{"encoder_arch": "vit", "model": "masked image model", "dataset": "photos with spoken descriptions (Open Images, Localized Narratives)", "train_examples": 101725, "image_size": 32, "crop_scale_min": 1, "horizontal_flip": true, "rotation_deg": 5, "method": "mae", "mask_ratio": 0.75, "loss": "mse", "encoder_norm": "rmsnorm", "encoder_norm_position": "sandwich", "encoder_activation": "swiglu", "encoder_mlp_ratio": 2.67, "encoder_head_dim": 48, "encoder_fused_qkv": false, "encoder_bias": "none", "encoder_qk_norm": false, "encoder_parallel_block": false, "encoder_inner_norm": false, "encoder_patch_size": [2, 2], "encoder_layers": 12, "encoder_width": 192, "encoder_positions": "learned", "decoder_width": 192, "norm_pix_loss": true, "decoder_layers": 3, "init": "kaiming_normal", "optimizer": "cautious_adamw", "lr": 0.0011, "beta1": 0.9, "beta2": 0.99, "eps": 1e-08, "ema_decay": 0.999, "steps": 19800, "batch_size": 256, "epochs": 49.8, "lr_schedule": "constant", "warmup_steps": 990, "weight_decay": 0.08}
Rows from block 8 of the encoder of a small masked image model, named by matrix and row number. Rows with one number belong to one neuron. Each number is 500 + 50 x the weight over its row's rms, rounded and kept within 0 to 999. All counts start at 0. Numbers have three digits each. After the name is the row's rms in percent of the matrix's.
After each neuron's rows are labels from the 100 images, of 14848, where the neuron reaches its largest size: "strongest on" is what is common among them; "colour at peak" is the nearest of a few named colours to the mean colour under the peak. Only what is clearly more common there than usual is listed. The data: photos with spoken descriptions (Open Images, Localized Narratives).
# gate: MLP gate (encoder.blocks.8.mlp.gate.weight, 512x192), inputs 64-127
# fc1: MLP up (encoder.blocks.8.mlp.fc1.weight, 512x192), inputs 64-127
# fc2: MLP down (encoder.blocks.8.mlp.fc2.weight, 192x512, transposed), outputs 64-127

gate.267 107:445480554476512482532587518467449456606512505538450513462510455494521485438464568545520468588470499606495571520562489538430493526422475395474481488520546570591434545534497492491479376494537526
fc1.267 116:521446518347547483465478504540507514536445434431478568438491505533500503498524509516446518467521575508512507521469466508449497496423487530518511469474556566503570497573611515434485486430445574
fc2.267 124:370448466574439516495566440520482525564511511493333545534531498443452513534500559523580431461468515485533509557539468511479455474488520481505608449532469537493479481490452557556500438457507451
strongest on: text has "wearing"
colour at peak: pink

gate.365 079:468480520580546529517518587457503437459453580547429458548491515537440584453472398510568444464497513518451649523463538478439459492502480519374507484528520559514471464449547534463483489484476542
fc1.365 089:447534543520460465519536517485538485485459455453444350586515649496503427465577409605540456473487504477463496491418457492542516509518504440596541535457518503456538458566456494544556555523553503
fc2.365 097:448519519584481557505562517525473529469489490549503544461534389451471449481599498484429544549558477474603542491500499388415514491576428625523582540477485517500486448500488483435436522454498499
strongest on: text has "text"
colour at peak: white; pink

gate.198 094:522487431530562564511549479505469622516560515531549474508565397526508510476424500513423378561506539583539467464513555535388502500570495431533495456438424642513511558462499500540520554421500435
fc1.198 090:521485496471439582528553426554468414448532481461480514500455489505471508476441618540553538527543539507476508509548548467572447537432509533557579541545459546519473454442475508528489508526556481
fc2.198 095:530515493480472477495390567513484400557485510483597419475450490445529479483523510510487532481511523510466397534406447578444504558446479516477516489531548431488495455512495451492524434670520490
strongest on: text has "wearing"; text has "man"; text has "smiling"; text has "woman"
colour at peak: pink

gate.15 116:567448480493531556461407469507452473450499557565524438535603552447551455473538403503494526519479503483511509528582542410446439593543467568479554512474489542492459565504475542493506468588422427
fc1.15 117:489425476566476548530604402511454588566479494472451470501495427497528506563475527488507471495480531422659528490560496515501483416500483494543512557542445496449539527522460495595487523527466450
fc2.15 112:574468587375569534485481456473536522441472487470492474495548553481557523513503409420531510557517519537475459500545510494430525554392546446480533557420501530452557517474479482462537574510521550
strongest on: text has "wall"; text has "people"; text has "sitting"; text has "table"
colour at peak: grey

gate.222 101:586476468447510476540509421546514470463562557572638518580585490496542456561571591409459517548531413482459475557454594399592488520586480495429554538461550559550478593559603535458494489466507462
fc1.222 096:578432499449484477526520447465378444475583469541602508413532526531437513517535573514525509418592462544532578574553526508501554527424491616487557573502595459622470509451448460538517503497425386
fc2.222 099:470573448426448515461501550504546409563554512527544514401573517509470427508535618590495501475565514493499450459501477524541533469623608578530461521427502545450486475538514470446502423582507478
strongest on: text has "wall"; text has "man"; text has "woman"
colour at peak: pink

gate.93 099:402559510453492453493462458494455434564452462502549488501489461532465520480441472463481467494495508538534505579488553475520482553461474542433484583525479518512512492520612531490508543474505556
fc1.93 107:495579493479491468502464530503521552602525437530594541582476505498406461448495584537560473474456547498561577516507468547556511503520488569486400485454460501500509558505496534508477567465436426
fc2.93 121:590531493523560573504567553520503534521539516424470429492555480482533639438381444462492470458431502501478554496523534525564485478465529555477602535476527522507531412428516463434453584471580547
strongest on: text has "text"
colour at peak: pink

gate.239 087:563464433459493480513460496559491548471567504431535551482522469398482577599530514549555456457500511501526437371354533553531621503505462528516523551433585494436499463514445509527479560443511479
fc1.239 091:488566516434480515469493465514470513498571492526510496500512550526602418485509495424565520468561459506431429515462500545508340530480508569513475532505522518546407528478510429467515519441468477
fc2.239 091:550444513559529471494569496438459480475452472547593521424484525528451517447537481439445455486486480521483434488524508443532468541588368500510539502455452571447481461472490616443406460506524486
strongest on: text has "wall"
colour at peak: pink

gate.166 100:484402413585558379508506575551493371519454482549462562466489494489501549521496525482534357441503555429545539511406505564540490488471470483518577412559595475506492447609504489498489402440477558
fc1.166 114:455492454516537467519531531526480481538518483477551570527514496528462459400512578461536479583413567542439513509403571516595452583547469569382535443548467497553500462550477480422495459434444448
fc2.166 111:608416450431471591533568559507478544465477486486464422484562462545426519622500439550538571447431500552457574459457522535516541515519568467481522479496481490503520521510599556512545532472524496
strongest on: text has "sky"
colour at peak: white

gate.183 099:529609579535472583490489444498536486576602479614533493570491483455481423489519542587385514515466458529572506462546550516511493471507421513508415490522415504539531534487549551494427500503501479
fc1.183 095:506501532510486472472504508513543550460513527514480492477464534535380444540510577477510484499488483428554513514459438456462456505590647438498443510518433481568515465491482544469656427588488520
fc2.183 085:461467545561538463500539468477515531515504492502470495421446480517406498440558504493482499486486504496565522521521514316524465456534141512496505523522471493513504459507478515489299491472522502
strongest on: text has "smiling"; text has "wearing"; text has "man"
colour at peak: pink

gate.112 101:532419459463527479531556543504526495530522518468528501541561527486514480503420550635486518514488522393460471536465508479536520467536479460564454441513463476493481473503495558524490464553485500
fc1.112 113:527449526538560453551534509533478468452400528492536488523466529475528368446523519586488447543468475421450506571483447473539415465461497480565541475562418460596429443505508565512476460538471474
fc2.112 097:468446471601492412451448558524528542535362497535478560496532520463423483448495533461547359504540495407395560540438487564400548523513685539526516453402526470508421495476493545489535511593489498
strongest on: text has "trees"; text has "sky"
colour at peak: black

gate.97 107:473573523503466518551443520526469513523523390467417574546554447555534461558519483603538518462541667506543469542445457495529483533590480444418457518542551519548458566473569483444481435433431490
fc1.97 110:494546504563547508429558468490512577587548543583585552530497424514468540506370492416469529505511476464398414481511586507445411486557489412471497538525525417458474468472556522430500461570499551
fc2.97 113:536447464505443501563485543454454564391468476427610420551525581486442586400436489398482553503505504489496536538518463434562484546487439496509566563471445488492526523454387506473534523586462536
strongest on: text has "grass"
colour at peak: grey

gate.72 098:434505569487434568523435523520500491564556500556548412692543419493448530557613455582406427555433496489601451547541449534508512480581497431550434507445469471484523563512442490500515610531544504
fc1.72 120:401592500497459642521524528424487476560562538579536460562484405483467454496611553650385486573445509570586493498535521537530510472513513409501495439477397502493507534453485409506488539555567429
fc2.72 113:507416484529525471497451483440509546432417489546549520563432469523431435487456546550572456609532509521505430503560538488501458472530667497514448498487464383528492529423465569537501560535514499
strongest on: text has "smiling"; text has "wearing"
colour at peak: pink

gate.126 124:432534473482438465514432513542512512534528470545492536583513560439521575573549548467531493490578537538518530520485523510557562576431377389456503451481593434447446464491503461564375550483499489
fc1.126 093:550467573520521566477592502497501378521469502431478441464498459496519423471468510573417528432424443487517534457572486456575420373510509505578538568575439559545466539488475536443506438498473481
fc2.126 105:530488517596488599487424445428481529551468511531592481472513492543375499497570496520567477508457544571474533470535464540464400534509494508433580536523412603435492540455560531465512429510488484
strongest on: text has "text"
colour at peak: white

gate.146 118:530485451498509625482545493454543490527552549612532492542490499401515371485485563575435500455571484467510526452531532463527493520453484553540547415481532529476581513533535487504462578583459364
fc1.146 130:461393501458497532448470502451563427567388495391417420470534563466414547458426548418603499526477490484408421585627447534492505502499505432532507554478522543524426459438538520503516496511526573
fc2.146 129:480530528470525373501554450480460453485377497419336471582494496500483579544511457504455504551446542522473555472496472507524524508531499561498408543432509540488535483529397452502458444479502503
strongest on: text has "building"
colour at peak: grey

gate.244 095:505442501545576444479489534483498566535542470474488513403487401446458575477538479546489504524462562511525558589541453477518493474480479492477435546564561557461504431466482410507459417516502486
fc1.244 114:510511485528431577515388514509545573451614483601620481542495510498459467472528433384501500523561492491516512449469492466457436490475523393532571431541514442587572437441535535458511465504560464
fc2.244 113:473551496560452517518452488496514535426576507477483532598602475462499518498518489474483514397475484478506507402381541448492494521586450473506502524491488535496508549583500525538470460401430481
strongest on: text has "road"
colour at peak: grey

gate.1 093:512456494466449511435452471456529434451495529474466418481532526509517535474418564449588531465434468549447539556489569490557483508402475396433521485553471590507494505508489505452473443492480449
fc1.1 103:492457492466498613593498376552473544497513493545516553458463538507540472554539465471420529542486462462572482511535469510522510452449511472541439478440409476518472494524516553517501441570468480
fc2.1 094:502462520489455488468516579447454513484465488528459547439551444482423416556514478530520556401591537504517522438529505523593589603534372436465512491468489503483507501566544402411515562579457613
strongest on: text has "sky"; text has "trees"; text has "grass"; text has "plants"
colour at peak: white; pink

gate.45 102:529550561545442528509588543509491575499490515472505466561512440512449451473573532519526442496429464480483486549470419574618530493526477522460398446484433446544466507510413551502487509520474510
fc1.45 113:593565508411477554508539508421523555451492509445543377511473457498427440495504481558531439448474481495460517512624462510532482457496491470535367455541419525549488529384530465463494525617462458
fc2.45 101:474432551466526402538383460434455437508459490515515534466477515516411455553465494544559400548490508527454507514421546520423466464368676513509513471531505525523475539492419496515556514579488544
strongest on: text has "trees"; text has "sky"; text has "buildings"; text has "road"
colour at peak: black

gate.232 102:471504444576511454523473386576457457417602539480549493440470447499513489540431434467434434369512490476609558490461514531480553470529483553477580410443481495517526411551412435497511383454487459
fc1.232 111:448550529488523457431487466460524444563489460451491577555430470533520439514513459502523490529511512520477480487519496487405509495582490541454444407444452414511558521555578563489484406486507455
fc2.232 120:585500528594537440503587450514529507490528513446432461506494456445434547494445461595512471343509514480524506549395472477496481498467560598473554509475498545451493520477472471546455515492459491
strongest on: text has "holding"; text has "wearing"; text has "man"
colour at peak: pink

gate.28 111:447561468547519512508526422480496449488508516475609429538513515456509592450472516505537547524424462471467455479510472404441468553490496493576387525476553464565488549378541567504502507489510457
fc1.28 119:365591509492509568543510424429502479506491543550566404520517496433454573432512573483520433582539471477444430568547433410460531531515482476567452582455509462525505483424589545580490571529494486
fc2.28 105:444507492451486508432536549506510494465441479498514569626481449535522481569468527466471504504580493523554564487511497606554538518555710480477485546551382533477497551523501560500570554514496506
strongest on: text has "standing"; text has "two"
colour at peak: black

gate.149 115:632471439527441552410478487505532541451585494540515469512497546474546486500365499573460549413499535574549438443538449567462455539396476520436524439413564475507524482494437510514497506549542428
fc1.149 123:513428474475436546487438594469507601555619463591584553482460359464538403566492534553499471479584502538571515537425552459514511487515513439449562435586534557457513553557580587529479502475502544
fc2.149 130:494485456486488575452546575433493485525609443486492530443538432495599516514529526495470566411625484597451376497513517520461516530513431448473560501518468599474464478554553533447501471464581485
strongest on: text has "man"; text has "wearing"
colour at peak: grey

gate.26 106:531523524505515525566568437515462517493538500552560596498568534497497532481450495533459417633465477534472438564512517472591469507526486505452510549582528544580555593470501549540528540506503563
fc1.26 099:491497503514564472500465504494532373456397520414447536594440440427532512619429357546472571512454468528511547429525425519527482506471521456459458498489489475462419508528526425481499558492513480
fc2.26 098:527446513524568394482554441513420560418412500481431566602490452473536522565544411515459412547464494503504497539485486542519514546539312464507427611513516437519481468400369522508514490432517536
strongest on: text has "sky"; text has "buildings"; text has "building"
colour at peak: grey

gate.256 069:450599554479503528524464441502476508487522542463488496520565536472498506481510510457407513487524567434598530492518500497580494497462496449481536437368548502526471546432481464543498521392465540
fc1.256 075:465560499555570396520559514476445617606548519466438515468555600410503472545461570515466542527475490549544505448483478525481566528521488470499493566472564448567466514477502469583502472513479567
fc2.256 077:547584490410463592489494611533515490456564490483433505404493604396500459470463405618542513520474502483513524501435486570528519522478625438504505430428616458477527574407470433539533576547489525
strongest on: text has "trees"; text has "sky"; text has "grass"
colour at peak: grey

gate.160 096:546508510460560495472424474595496431452522501508433522565509531467528503521588407493486531446422470461539421450470573469603563510448421497525533459453475571496477495492609442453446559480392450
fc1.160 080:345531445539533539491558498477498551556532511543598443541465452450505574511374589456502520522640502586467470445485557445491537508453390456459495541548505502480573544514516453527402535471539498
fc2.160 079:510453493464495538531476540529472423547475496493527512603556514502563475545432488479461494499515478486525496515472478608512524477493813499488513465482492508487540520477510455492656531494528487
strongest on: text has "standing"; text has "holding"; text has "two"; text has "persons"
colour at peak: black

gate.121 074:466477554457503511474523466479523533536455507477484528492494611487543508480587522436553547555481528458485408502456454462532484503466484390435512529594518396445552531516448554592483371550510473
fc1.121 082:471519504485549471514529440463499499571470503470585656530517561508511558546450490515603596619483537502505400506479482467462473550503478498397522577472437451563414521526580505546494452453493478
fc2.121 084:508509546456476477513494524510482466503500501481510477490499416492528529525420454480412474427473523497484476504546508568533469544419648528526455484596541470527571537475532488437604579522523490
strongest on: text has "two"
colour at peak: pink

gate.336 112:486557517476484692495557505533534496495535492455512422467479523536456464409552546573487576429474512592539558464535498515639464481496494474513523529502412456472540561468585560489503543507454385
fc1.336 112:474558506340363558478448488453527440502440436494535427520553528469520433517588501520570501463494541510442476475524472502492519568466506524530550485368546481466482580519496562622494584531563543
fc2.336 102:475454529466533517500583577455521373529445482494479487471493460497500588481478515565544531547467505500425530514537497532435541453489711518528468435553424533524484416513502429465603466490566468
strongest on: text has "wall"; text has "table"
colour at peak: white

gate.255 121:568482504475549471561489418523410468500481589471559498524539548441541500554514501566488506455481458531562540541510614444480492459486481522490474585486557534536446561462370471616497497540461413
fc1.255 122:562545523436435595473518539440550485546503517530561426514467580473476483421439435537557573408554514431595596511634479481528480528528487552511589501386537567391507511535495495470498618582550404
fc2.255 134:541557591537515532490470474602520455429395511474534513560534574428515507426456544499564513576538442486558526584468523505529558502502566483469426543465507523465507585486407439508548484506460529
strongest on: text has "wall"; text has "people"; text has "sitting"; text has "table"
colour at peak: brown

gate.134 100:484514445490506551543591470560456468513496558556465402537461480496518527527509547511451421545471519450480524493526486573640522497474496492456473456484459572551432536516510478613489460433453426
fc1.134 101:568415561474492520450431387464483514500642455387444499504510496543560454438553425521502445441548506604449494506475481528409440478405498467534525542589508446478475467492530521394488478474450431
fc2.134 104:519554584420478526574510522463512418570459527484490520559460441521553515468472578547467459460499513437512481526532522496654480521470270441487472531585465556487450510482536567431439485454560454
strongest on: text has "trees"; text has "sky"
colour at peak: grey

gate.180 100:460489530424529416547527478562433445528537449470473545503565517501547546548484535453509516475443449522483467541454508435445532390394475435561492550571517451571532467530508551523520497469589528
fc1.180 115:513568459429468481490466386478464530553540553509518443523543499465518456555482479534348428458586470477541439462518523512455485554458504545504531486489404595568549469518552397477527473528470483
fc2.180 113:489503452517538417510539527493496434460535492520475555444478578582609515462523374495444521518418500539647504517535543427567501475451351419496465461589456524555483586426518529498472440497549449
strongest on: text has "color"; text has "white"
colour at peak: white

gate.154 093:490501449525444554497424537532489429414489558555545441512511514450587467485475448522477550605536382464479606525597534535420454527499480453495486432396516583491414556578507563477505487553557552
fc1.154 098:454452456623487389494380581441499527480443548535450417544512565414438547384479418520513531446470478513433545556561522392439485586449487512472528482502497513557463519507535553514511483614447437
fc2.154 102:501642507480510421494472479439524446512491508471501428531538526508498455596500578571513463516491497517409453527481486522513524494652373541483415565494530448527548472528552451452536465568557507
strongest on: text has "lights"
colour at peak: pink

gate.82 100:494443496562490470471553567548621486384432515507521514571553469543460543482470514423559503595542418431441467537436490522537451442464475485468495551532565394420485461503431521480476430545560518
fc1.82 112:428446446568543439505560526486568455422409537513483564586503468522480525554459487385415425626503477476378408484493520487490458478471486503470492501550483462416451477472482500526490455569553464
fc2.82 101:469477521585494579427543544476616563512529496521575460488449561524442525461378514551562440465474495475447590510483523522561475485477746562505594459512460519431471471475544588487501569510483470
strongest on: text has "trees"; text has "sky"; text has "plants"
colour at peak: brown