config.toml
model = "masked image model"
dataset = "photos with spoken descriptions (Open Images, Localized Narratives)"
image_size = 32
crop_scale_min = 1
rotation_deg = 5
method = "mae"
encoder_layers = 12
norm_pix_loss = true
decoder_layers = 3
learning_rate = 0.0011
batch_size = 256
lr_schedule = "constant"
Rows from block 7 of the encoder, named by matrix and row number. Rows with one number belong to one attention dimension. Each number is 128 + 24 x the weight over its row's rms, rounded and kept within 0 to 255. All counts start at 0. Numbers have three digits each. After the name is the row's rms in percent of the matrix's.
# q: attention query (encoder.blocks.7.attn.q.weight, 192x192), inputs 128-191
# k: attention key (encoder.blocks.7.attn.k.weight, 192x192), inputs 128-191
q.131 112:136142139135137122124141126178108126110158117084126168125117119141116135119110118136142093131125159078125113101185145121083146159068118148088115124166101142143148102132112121097079118148129085
k.131 106:154117108158130128141086115147124129092115093104133127118115115148145127126149104138099150100111143110101128110158121153095155130121163178128119114156094130179118127172118090094118118084155107
q.132 107:137132169118104086122149127142128152147145134151110116120112135167116091158092122108141056133097150140154124127165123130074110102108124109110124083113148122075140151170161149113105134166136077
k.132 104:124120091103119136160146147178125142143124107110145123142093179097175109126139076111098106122138105157144143099077100129134144139144138130114118132146146119138113132148129114090195126107151112
q.133 112:164156122145114137130093120186151156082124096122127140150145148145118113149109092131144117134119129101132166106125110121088144137110141142127154148134127127151163090115099140131124147140134076
k.133 105:151120160132131149125077124139164136115126100116150120126147137072145145079117154141129124127048148102147168134110072127115134132109142154126163125113108105141141128125146168126161134128094138
q.134 102:117123120128158114154083144129094119148115143133134155166104127132157127113133107132119072148127135148094093115133141135125116127141157156126117117133116154124121157157160098146133106165137122
k.134 100:110133087154132129173144117128102114110158128129124156167121112184111099177166111139087114124150077095131145133134153095133097118121156099102085091153155125116128115174131110113141108157152100
q.135 110:130150097098132143126110109124134149138151122145114157088089085124120159133118140159113134128156112162115112152131111128152104122170112119115120156113111132123115147177119089130110158118127126
k.135 109:154162129104093130160123105124129143117085121113132147115137109129144131070087121149148124119141107151097137141149136123169108118168131143121092162122103158131158130138091122144084166123123133
q.136 116:171101127097110177111092142152125092150125131098163138144108114149144139135131082108120085126123086138120103135111128131174114090112121109152145141113119090129158147118161126105145088121144131
k.136 108:158141133149123176127130151085135111149146122135119121149119120167124147159123142144142116168136079122138121147101130103120136131124144103139102148125159095150145083104167175106209128137126137
q.137 096:132117180143151131133103098152122163127163180130146156139183128141109106144102118090131136143128094125137114147088113058124108133141098122120129155141169144089112141124106100134187113150130099
k.137 101:104133158109104111103148127148123143115096145124132088146165099121121103115114114127136101176139123154145108123096095118138125108135123128141121103083141118052187150124127139166156136159100087
q.138 114:102099117135089144154099096115149109117089129140080128141108128117156129093188105142143099114131102156098112113140143150150135104103172137166113123106138144119120138116147114147129116092073146
k.138 113:108150096125152174185111129115095112139143151137127154136106150142157134113131095101085133090125096125140142135142189139116116122125131092120120131152139126092103109133122115112129113126123141
q.139 109:134116147134146135134140094142104117139169106090106146137124130155135115112123141138123116127149163071129095118132132133075154141089141160094107125157109153149125120147110107113096111110106111
k.139 104:138138101151142123157108093163093127093151074098134125104118104150148131160170116130075129120113139104110155105168138141111151124083142172131130131167093141161125138147101089103101082106150146
q.140 101:149128092119120122112165091135142129097114088117121100113115142129130118154147098125139148101110127113116140096127112130075196164119180156075154111141092146162143128121117164137134116090173132
k.140 105:140150130146152163098115065113130125128154081124122137131125131112130137153140120176114137124072107123161149118117093129122126117093133143101159121089115138170147091109139177119111115165132160
q.141 103:127091146146095145134106157136118078131138155081139131155108161140121105098107159097119078176166119131142133125110149136108104152118107132144104116129170138110120138128116122128167146149103104
k.141 104:109116127131104144103125173129148081115143126148130098126110136155171129122113128122111128113145119124127129126104143114127160118107132098146114141153155107114122155152151095113184121074089130
q.142 115:121124112124143085151163119132135138115096131120142172147185103092168129128169107129167105105074173150122121098141169107109146097071116130134143105098105079128124092107143136168151135138168155
k.142 112:123150118159123165138076115101123166161139142136150132125100154076097105126118080087126152119059125142113116146126167123075072129151167111113158058127150105120146071115149153110147148135168134
q.143 091:142122106087170130134130149108121114129154159164160125117096151153130138166104127108105158137118080145117140163104121129158138129180090124126144148119120120081120184136131137093142156154166124
k.143 089:114105181095108085120154140122119131098121164101083122135140146137084113129100170144148122157168102163121114146115103113170114118163126106094075104121129124121117143129135177141127147122128101
q.144 105:134138071090124121169112112155145078116127104197143168127121148152136108126166130165133128093134125144164136131105127111104164141145147163110145122141129125108135201140107134143135154138157124
k.144 105:127125116087157150163172132132134091084118108158141115105123124129099104112167126154069121111158139176142163133090120093131144104176172148084119129162145152147153191141090149152136182138114108
q.145 099:113162106133096104138124098132139122138087151089094078129119167111084107146143164138131130126152109133140157090123129111139150158134112140109125095129162143185163158141097120140127173146115127
k.145 097:107135146147087148129137088139138138112130089109102100117134136137107126110105149121110114140154102153128159087134162091131154165140128158086153155160213149181160177123110141113132135119113128
q.146 099:095156095095133177101156172125146115141139127143088116140116140131083107124153150129089118149149088147144150150098133123156111156144140125127095128140172115113108151141123134117142189070096134
k.146 101:098162085139116141130157125133148167152116128114130129113105141135109097095120114107111111141147100151128120127111149119109123157153121122117105142151194131139133153138105099115128129098129100
q.147 096:135128116128172109100114142098175128103087095117139132154123129138145131127125152123134168116088139112123098145114160144116133114126138137168140107143106087138126130168157122153130121119153158
k.147 094:174143156138140114123127151121140150123095125167138125193113114113084086147149105143110118166102130136128115103128160140116088115134119104145124110117132113129169089130162150159150121136115105
q.148 078:137152159115109161120151100177136123144169115116125134121137101150153110127181117120137117129143117086120169108106129100145135163144152106123118148146108139136106127092128106117156123102089123
k.148 088:137155099126144119113118117145103170176155109113151123105114125143146140111113139098121132118177104105125089140128147109138132135136126099125113141139136151121115099134128130094099123104099104
q.149 106:157170138114144176120195164134142132113171121160133107120092126142114122134154118130148126092152098142150117100094109100119170146138140128115183159137123116134135134100097136108113126140136117
k.149 107:113176131098142149121171137149129132101155120174120088101118157132116106174154163121131134111160068123168146127110133114141162121156098071101160176129148120056106177137091141120118155127145109
q.150 110:108152128146100138120164130149165162127168135130131083132103161113107130109135150088134138113117129138149184099116097113126145099121130105162193128146109096113143150114127168123143159175114132
k.150 106:121138138109114157139174133141172138122156121133109103110132130144115121123136131106123122115173075104145127112110110112157159129117134081147154181149170114097164142119125157119147146081157131
q.151 109:155094104138125125136076107128125108090090100105156147157127080133125125133164140164125120115122175141117156111123125106128114110124150135151114131137120127146143146116161139163110154127141117
k.151 110:155101135152146098166102126130106116143087141120168156165130091132122123117133136147125101135135180121096094113160137130135103108127156190121104079114106140143138122134150149160122121168121135
q.152 104:115121141134140123126078133078120124148091187157098094117093156120099125130120158085113121159148141171152103108125129155106098090137157142143155144138168127156098131114127173114147141127124105
k.152 105:095111167140110138111106118077161097148084153133129122097149135120114152160125167129112138125138145153101146105172135146102119125153121138158137127110178125139100151119115116112159108146151102
q.153 109:153095154153132084111084125118088130123098115085138134084108083131139147127106104152179143130146153104102082116151104136091126180126139153128103107145101179141122097107121109125111127118145128
k.153 106:158109143090124113125098094118091116152089162110138152108127106117157159135115129132116116142143169115114098154170155154125097137144116129121129137110086142121080109124145127118103095147106156
q.154 119:175123120139129106135040123120127114114094106143138146136117080116138129126124117165127125131113152135104114120149123153118132112129139134121100142112084144140124101095162150151121142094110163
k.154 117:148091125135168077110103122137118126122089129107156132118127089119132124151134143148134136123124200123117096118140128171099143141123129179138134101135066134155104109144134116156087093167127153
q.155 094:129100142176108105117087132103127177079102151106134078139144147115130112118078184118142157137139134126076143104133135147121138122099131133181130131107142122152141101098143157170134161105081118
k.155 095:165107161162121137112154117094140165108082144092107096149146140147162122156104139115127124148140168115118142087135131127137107137118118133181129132116143127097153109136155102147112122158187097
q.156 097:150144138113074147158144129094100134110083121134138117119128178126108127128089115131140140152189123158099098113121155137116128155155109194108136117115176164126122143136093106122156118148127128
k.156 096:099136119129103148160122118088110093112104132139099114147147166126137134153122141124152127149148098153127150117151136120141102140137141107135124159122200138111113178142136136115156155143173092
q.157 095:121058112161121137156116111164110118164135203108139159145121078184130093138140130081131102144168128118143177115141108099132101117135137080108123087123155119125152129147143110144111120154165078
k.157 097:153107163161157134127115132130112096130158098129155161110120110134159177093075104147127134075134128149101176149101115089147125116089141160095125115117067122137152103113077135125123119146131156
q.158 113:137096099116119162146158135127130098107111138124130128148136144175135137151172148123119130093150137136121144085128116106120119128115161134149144122167171113105108170141116130146145115149133097
k.158 108:147137137136111171163118133119117081134089136143133145159144137148076133132148143131136092122159125164130150119107122088147112094149151128137109129124189131114096151132127154150163119134122077
q.159 111:124100172101137151120132159119130124106168159125121144118180114132176147115134139145107140121074146135113098163122146127143115092099133116164124172124155108099097115116159132125133056085084115
k.159 111:148114114178142101100139157115138120147149171112092132167132126138168143157118108153175125124080141133150150123127088142127103076101143117178110103086096103094108089133158137126140130135120093
q.160 110:144100098144139143137087119071127111129057115115145134185117119111103122118127138120128142122113163154088148117136134156133085118129157144166128102136122129144115095119138129152156139136134138
k.160 112:121108131148102115164106112101126108123067137116157132158151101127130118122135128122115117157132168121105106114159171138114096133119124165162104091115140133156122118144158128166121108152105115
q.161 083:148144147150141143080131134112123146140114131104113114134146158119117111117153117092134145161109141106150153135124143155104100139149124096163140087151141130138108093088105097097136171145128112
k.161 096:101150128128140125117138125104126170171118132116114133127125121141153144111075125093105114181154119103097084131128173130116099118121105103144122138132156144110140090138123135080125139095122099
q.162 101:129095134117121111140126122107152145144131136140104150124118138120165129153095120117127101109103129107113085149144173169127113145108125146142100110132139116135118104155150103115136045078144150
k.162 101:110124150137088132117091113116139115134162130163111137138119158102105133162142078137153143128056112149143135130128104154117114122117140127147112123125135115132115104114158130118165081121108127
q.163 111:117121138107151143158092131127099113128097105131135156171118127148101128101128140129104121170161135137121142143148169113125089157161121134117089084121162142112128125134101108135129147148134117
k.163 108:116130118130108138126112120118109117128071132132156158148140118126115133127102152120125113170118132149089125118150150114117080142153109154116089096108155136169138132123131101133141137137140109
q.164 100:094142072106121134136185137168124102120142096149129141129137150145110102113150089177099129128158092131097130146120104096151137154127127134103098170170100129121126188108081142140134148128128145
k.164 103:079122086143162148109146146156121120096166102130122136116103149126139089130144141166114125107147124141154152140099132126153180161165107127075124150136088125098132188130105107133115151130116137
q.165 094:135142118119195136092137141121152123131122131162111119123072132150140133147155133106133098132163087121197097093132140142133161150136134117106142109141095111136099131154133113107089069154141127
k.165 096:091176148101123139127100130128118115118123134176124123092121134117057095142174172104070140152137096158139157144122149126111137106147076107125122158137123118117083115125115098158161085117106146
q.166 111:130129103116110154141132128139139104137101107108181124169113145141079129125123154122082117152125125158140169095151134091141119121116102118131140147114145097129160175130133146158115146196146121
k.166 107:128133123157122139146144157132121113105108098127131137172117130144086129130133143123123120146158136141108155114139125098156123133129121146150098123124162112128167161123117135181125175140131107
q.167 098:125137109136117105153085114167139124138126110118117142080080101145153157129117121153138099098119136107146137117148116135141180117095121124117144171120101122115164165120170128144081087123131130
k.167 105:152120150119127131092111124163105101112168125130128122121121131122097124150170139146118138071123136126129149134109086130128192121117156145124138133134087121153090142124106150147150112145108167
q.168 097:138131145096096181130121147151157116138140135151092120127114123152157107147157124111102131116168093119118138125114181141150141130119128114137153150136129125126114146109131132109157088072074132
k.168 101:115156087131135139102135104140133145161142117116130121108105138144096113124141151110114133104168110119137105105116135122129150120128124128137119146146125147110115107137105106099142111094124094
q.169 097:136164151124104134127117167130112114109148138156144115115135161123121095102121138144138154127126132163143109133138147126113108129150133114121123108132173145134152171126108107101157198116145097
k.169 099:118124101132129137133144167114130126119117116144119110135135164102153140143114097105146107155140094147144136114114152115112091143163154119104121106131164098103147155133094124092127195152184092
q.170 113:153110157140130117089134156139108156132138143114122100071152104154166110146114123098184163148119136108144091117121156151094153118119116123139179138135108144103106115128128121086130111125110114
k.170 108:177146135109133141086139141093128130149157152113094124120118142133144138141124107113142144131140120121155127131096115118127148116113149075143164152132104122084104105125110133102158121100158159
q.171 118:153101138130161088144073124132098103135113117127149159120115072132141144136135102158153118135140166127132102138158140144136111149124127130105098127139096169136130095111128105141102094118131139
k.171 115:144105131113156091131092101119097127115103148104149151135138095128151127136120139123129147124102162115112095170150144146123113117120119169113127076114048138137100096132145107148110107150121169
q.172 105:174132155172096116099095137132121153150120152074114109147132084110154156130142138112136115138128162118114127087159149150147129145082139080162118120071141165145138080101167119139090089104087113
k.172 106:149138134146100113097103095132109161134133117090134085115154122125181166144125168092154145145111147105112116115129140148138110104100093163171144156113104127107085060134136110121101071125117151
q.173 115:143097125161108101131093104113118165150107154096133111125151100121166142137112152076135139151115156101103123099139114163127112107100134124165144124108110129147107076099162125137137088122114126
k.173 111:150078140151106098087094109117120148155127138095134126132144091151179156138102117125129174130135185105080109111145127147147124123085121150177139117112080146130129063118143121134108080128131140
q.174 103:128131092109133177147123161109125107144104121174125128126073116151102132133126119123120118140157107166129137129118150115105112133168162139122126136163129110106108159138117150102152125136115110
k.174 104:123139117126134154144128148117127080133098143149130141120139138134068099133141151123109116127146113161139139117140159114117098097148135115127100114129191126123094156136096135121184135135153086
q.175 082:123116145128156155108137160133119109094149182124140123132137118143148104131163133098164137116131144138154088137131119111130142151125130108116177180138148125160133128114142128134082110151132104
k.175 079:108180162134153145122145145105134136120162122122112127121112121137137126152129163138139121155142084123153180154106151097157126078131086092127145125079113103059140107113136152117144164138126115
q.176 109:116106128145134116121102109121118111141063120136125128141093094152093143115110116123147106144162127113112123120159123150122121175119149154117070080150130147171107135150134114166110093126136144
k.176 108:138131139149110118143071086127116127156067137131166167133113109123099120128135141139101114138124135117087101134140172154120103139146122169119094105114108141157105096111143110150109075137104130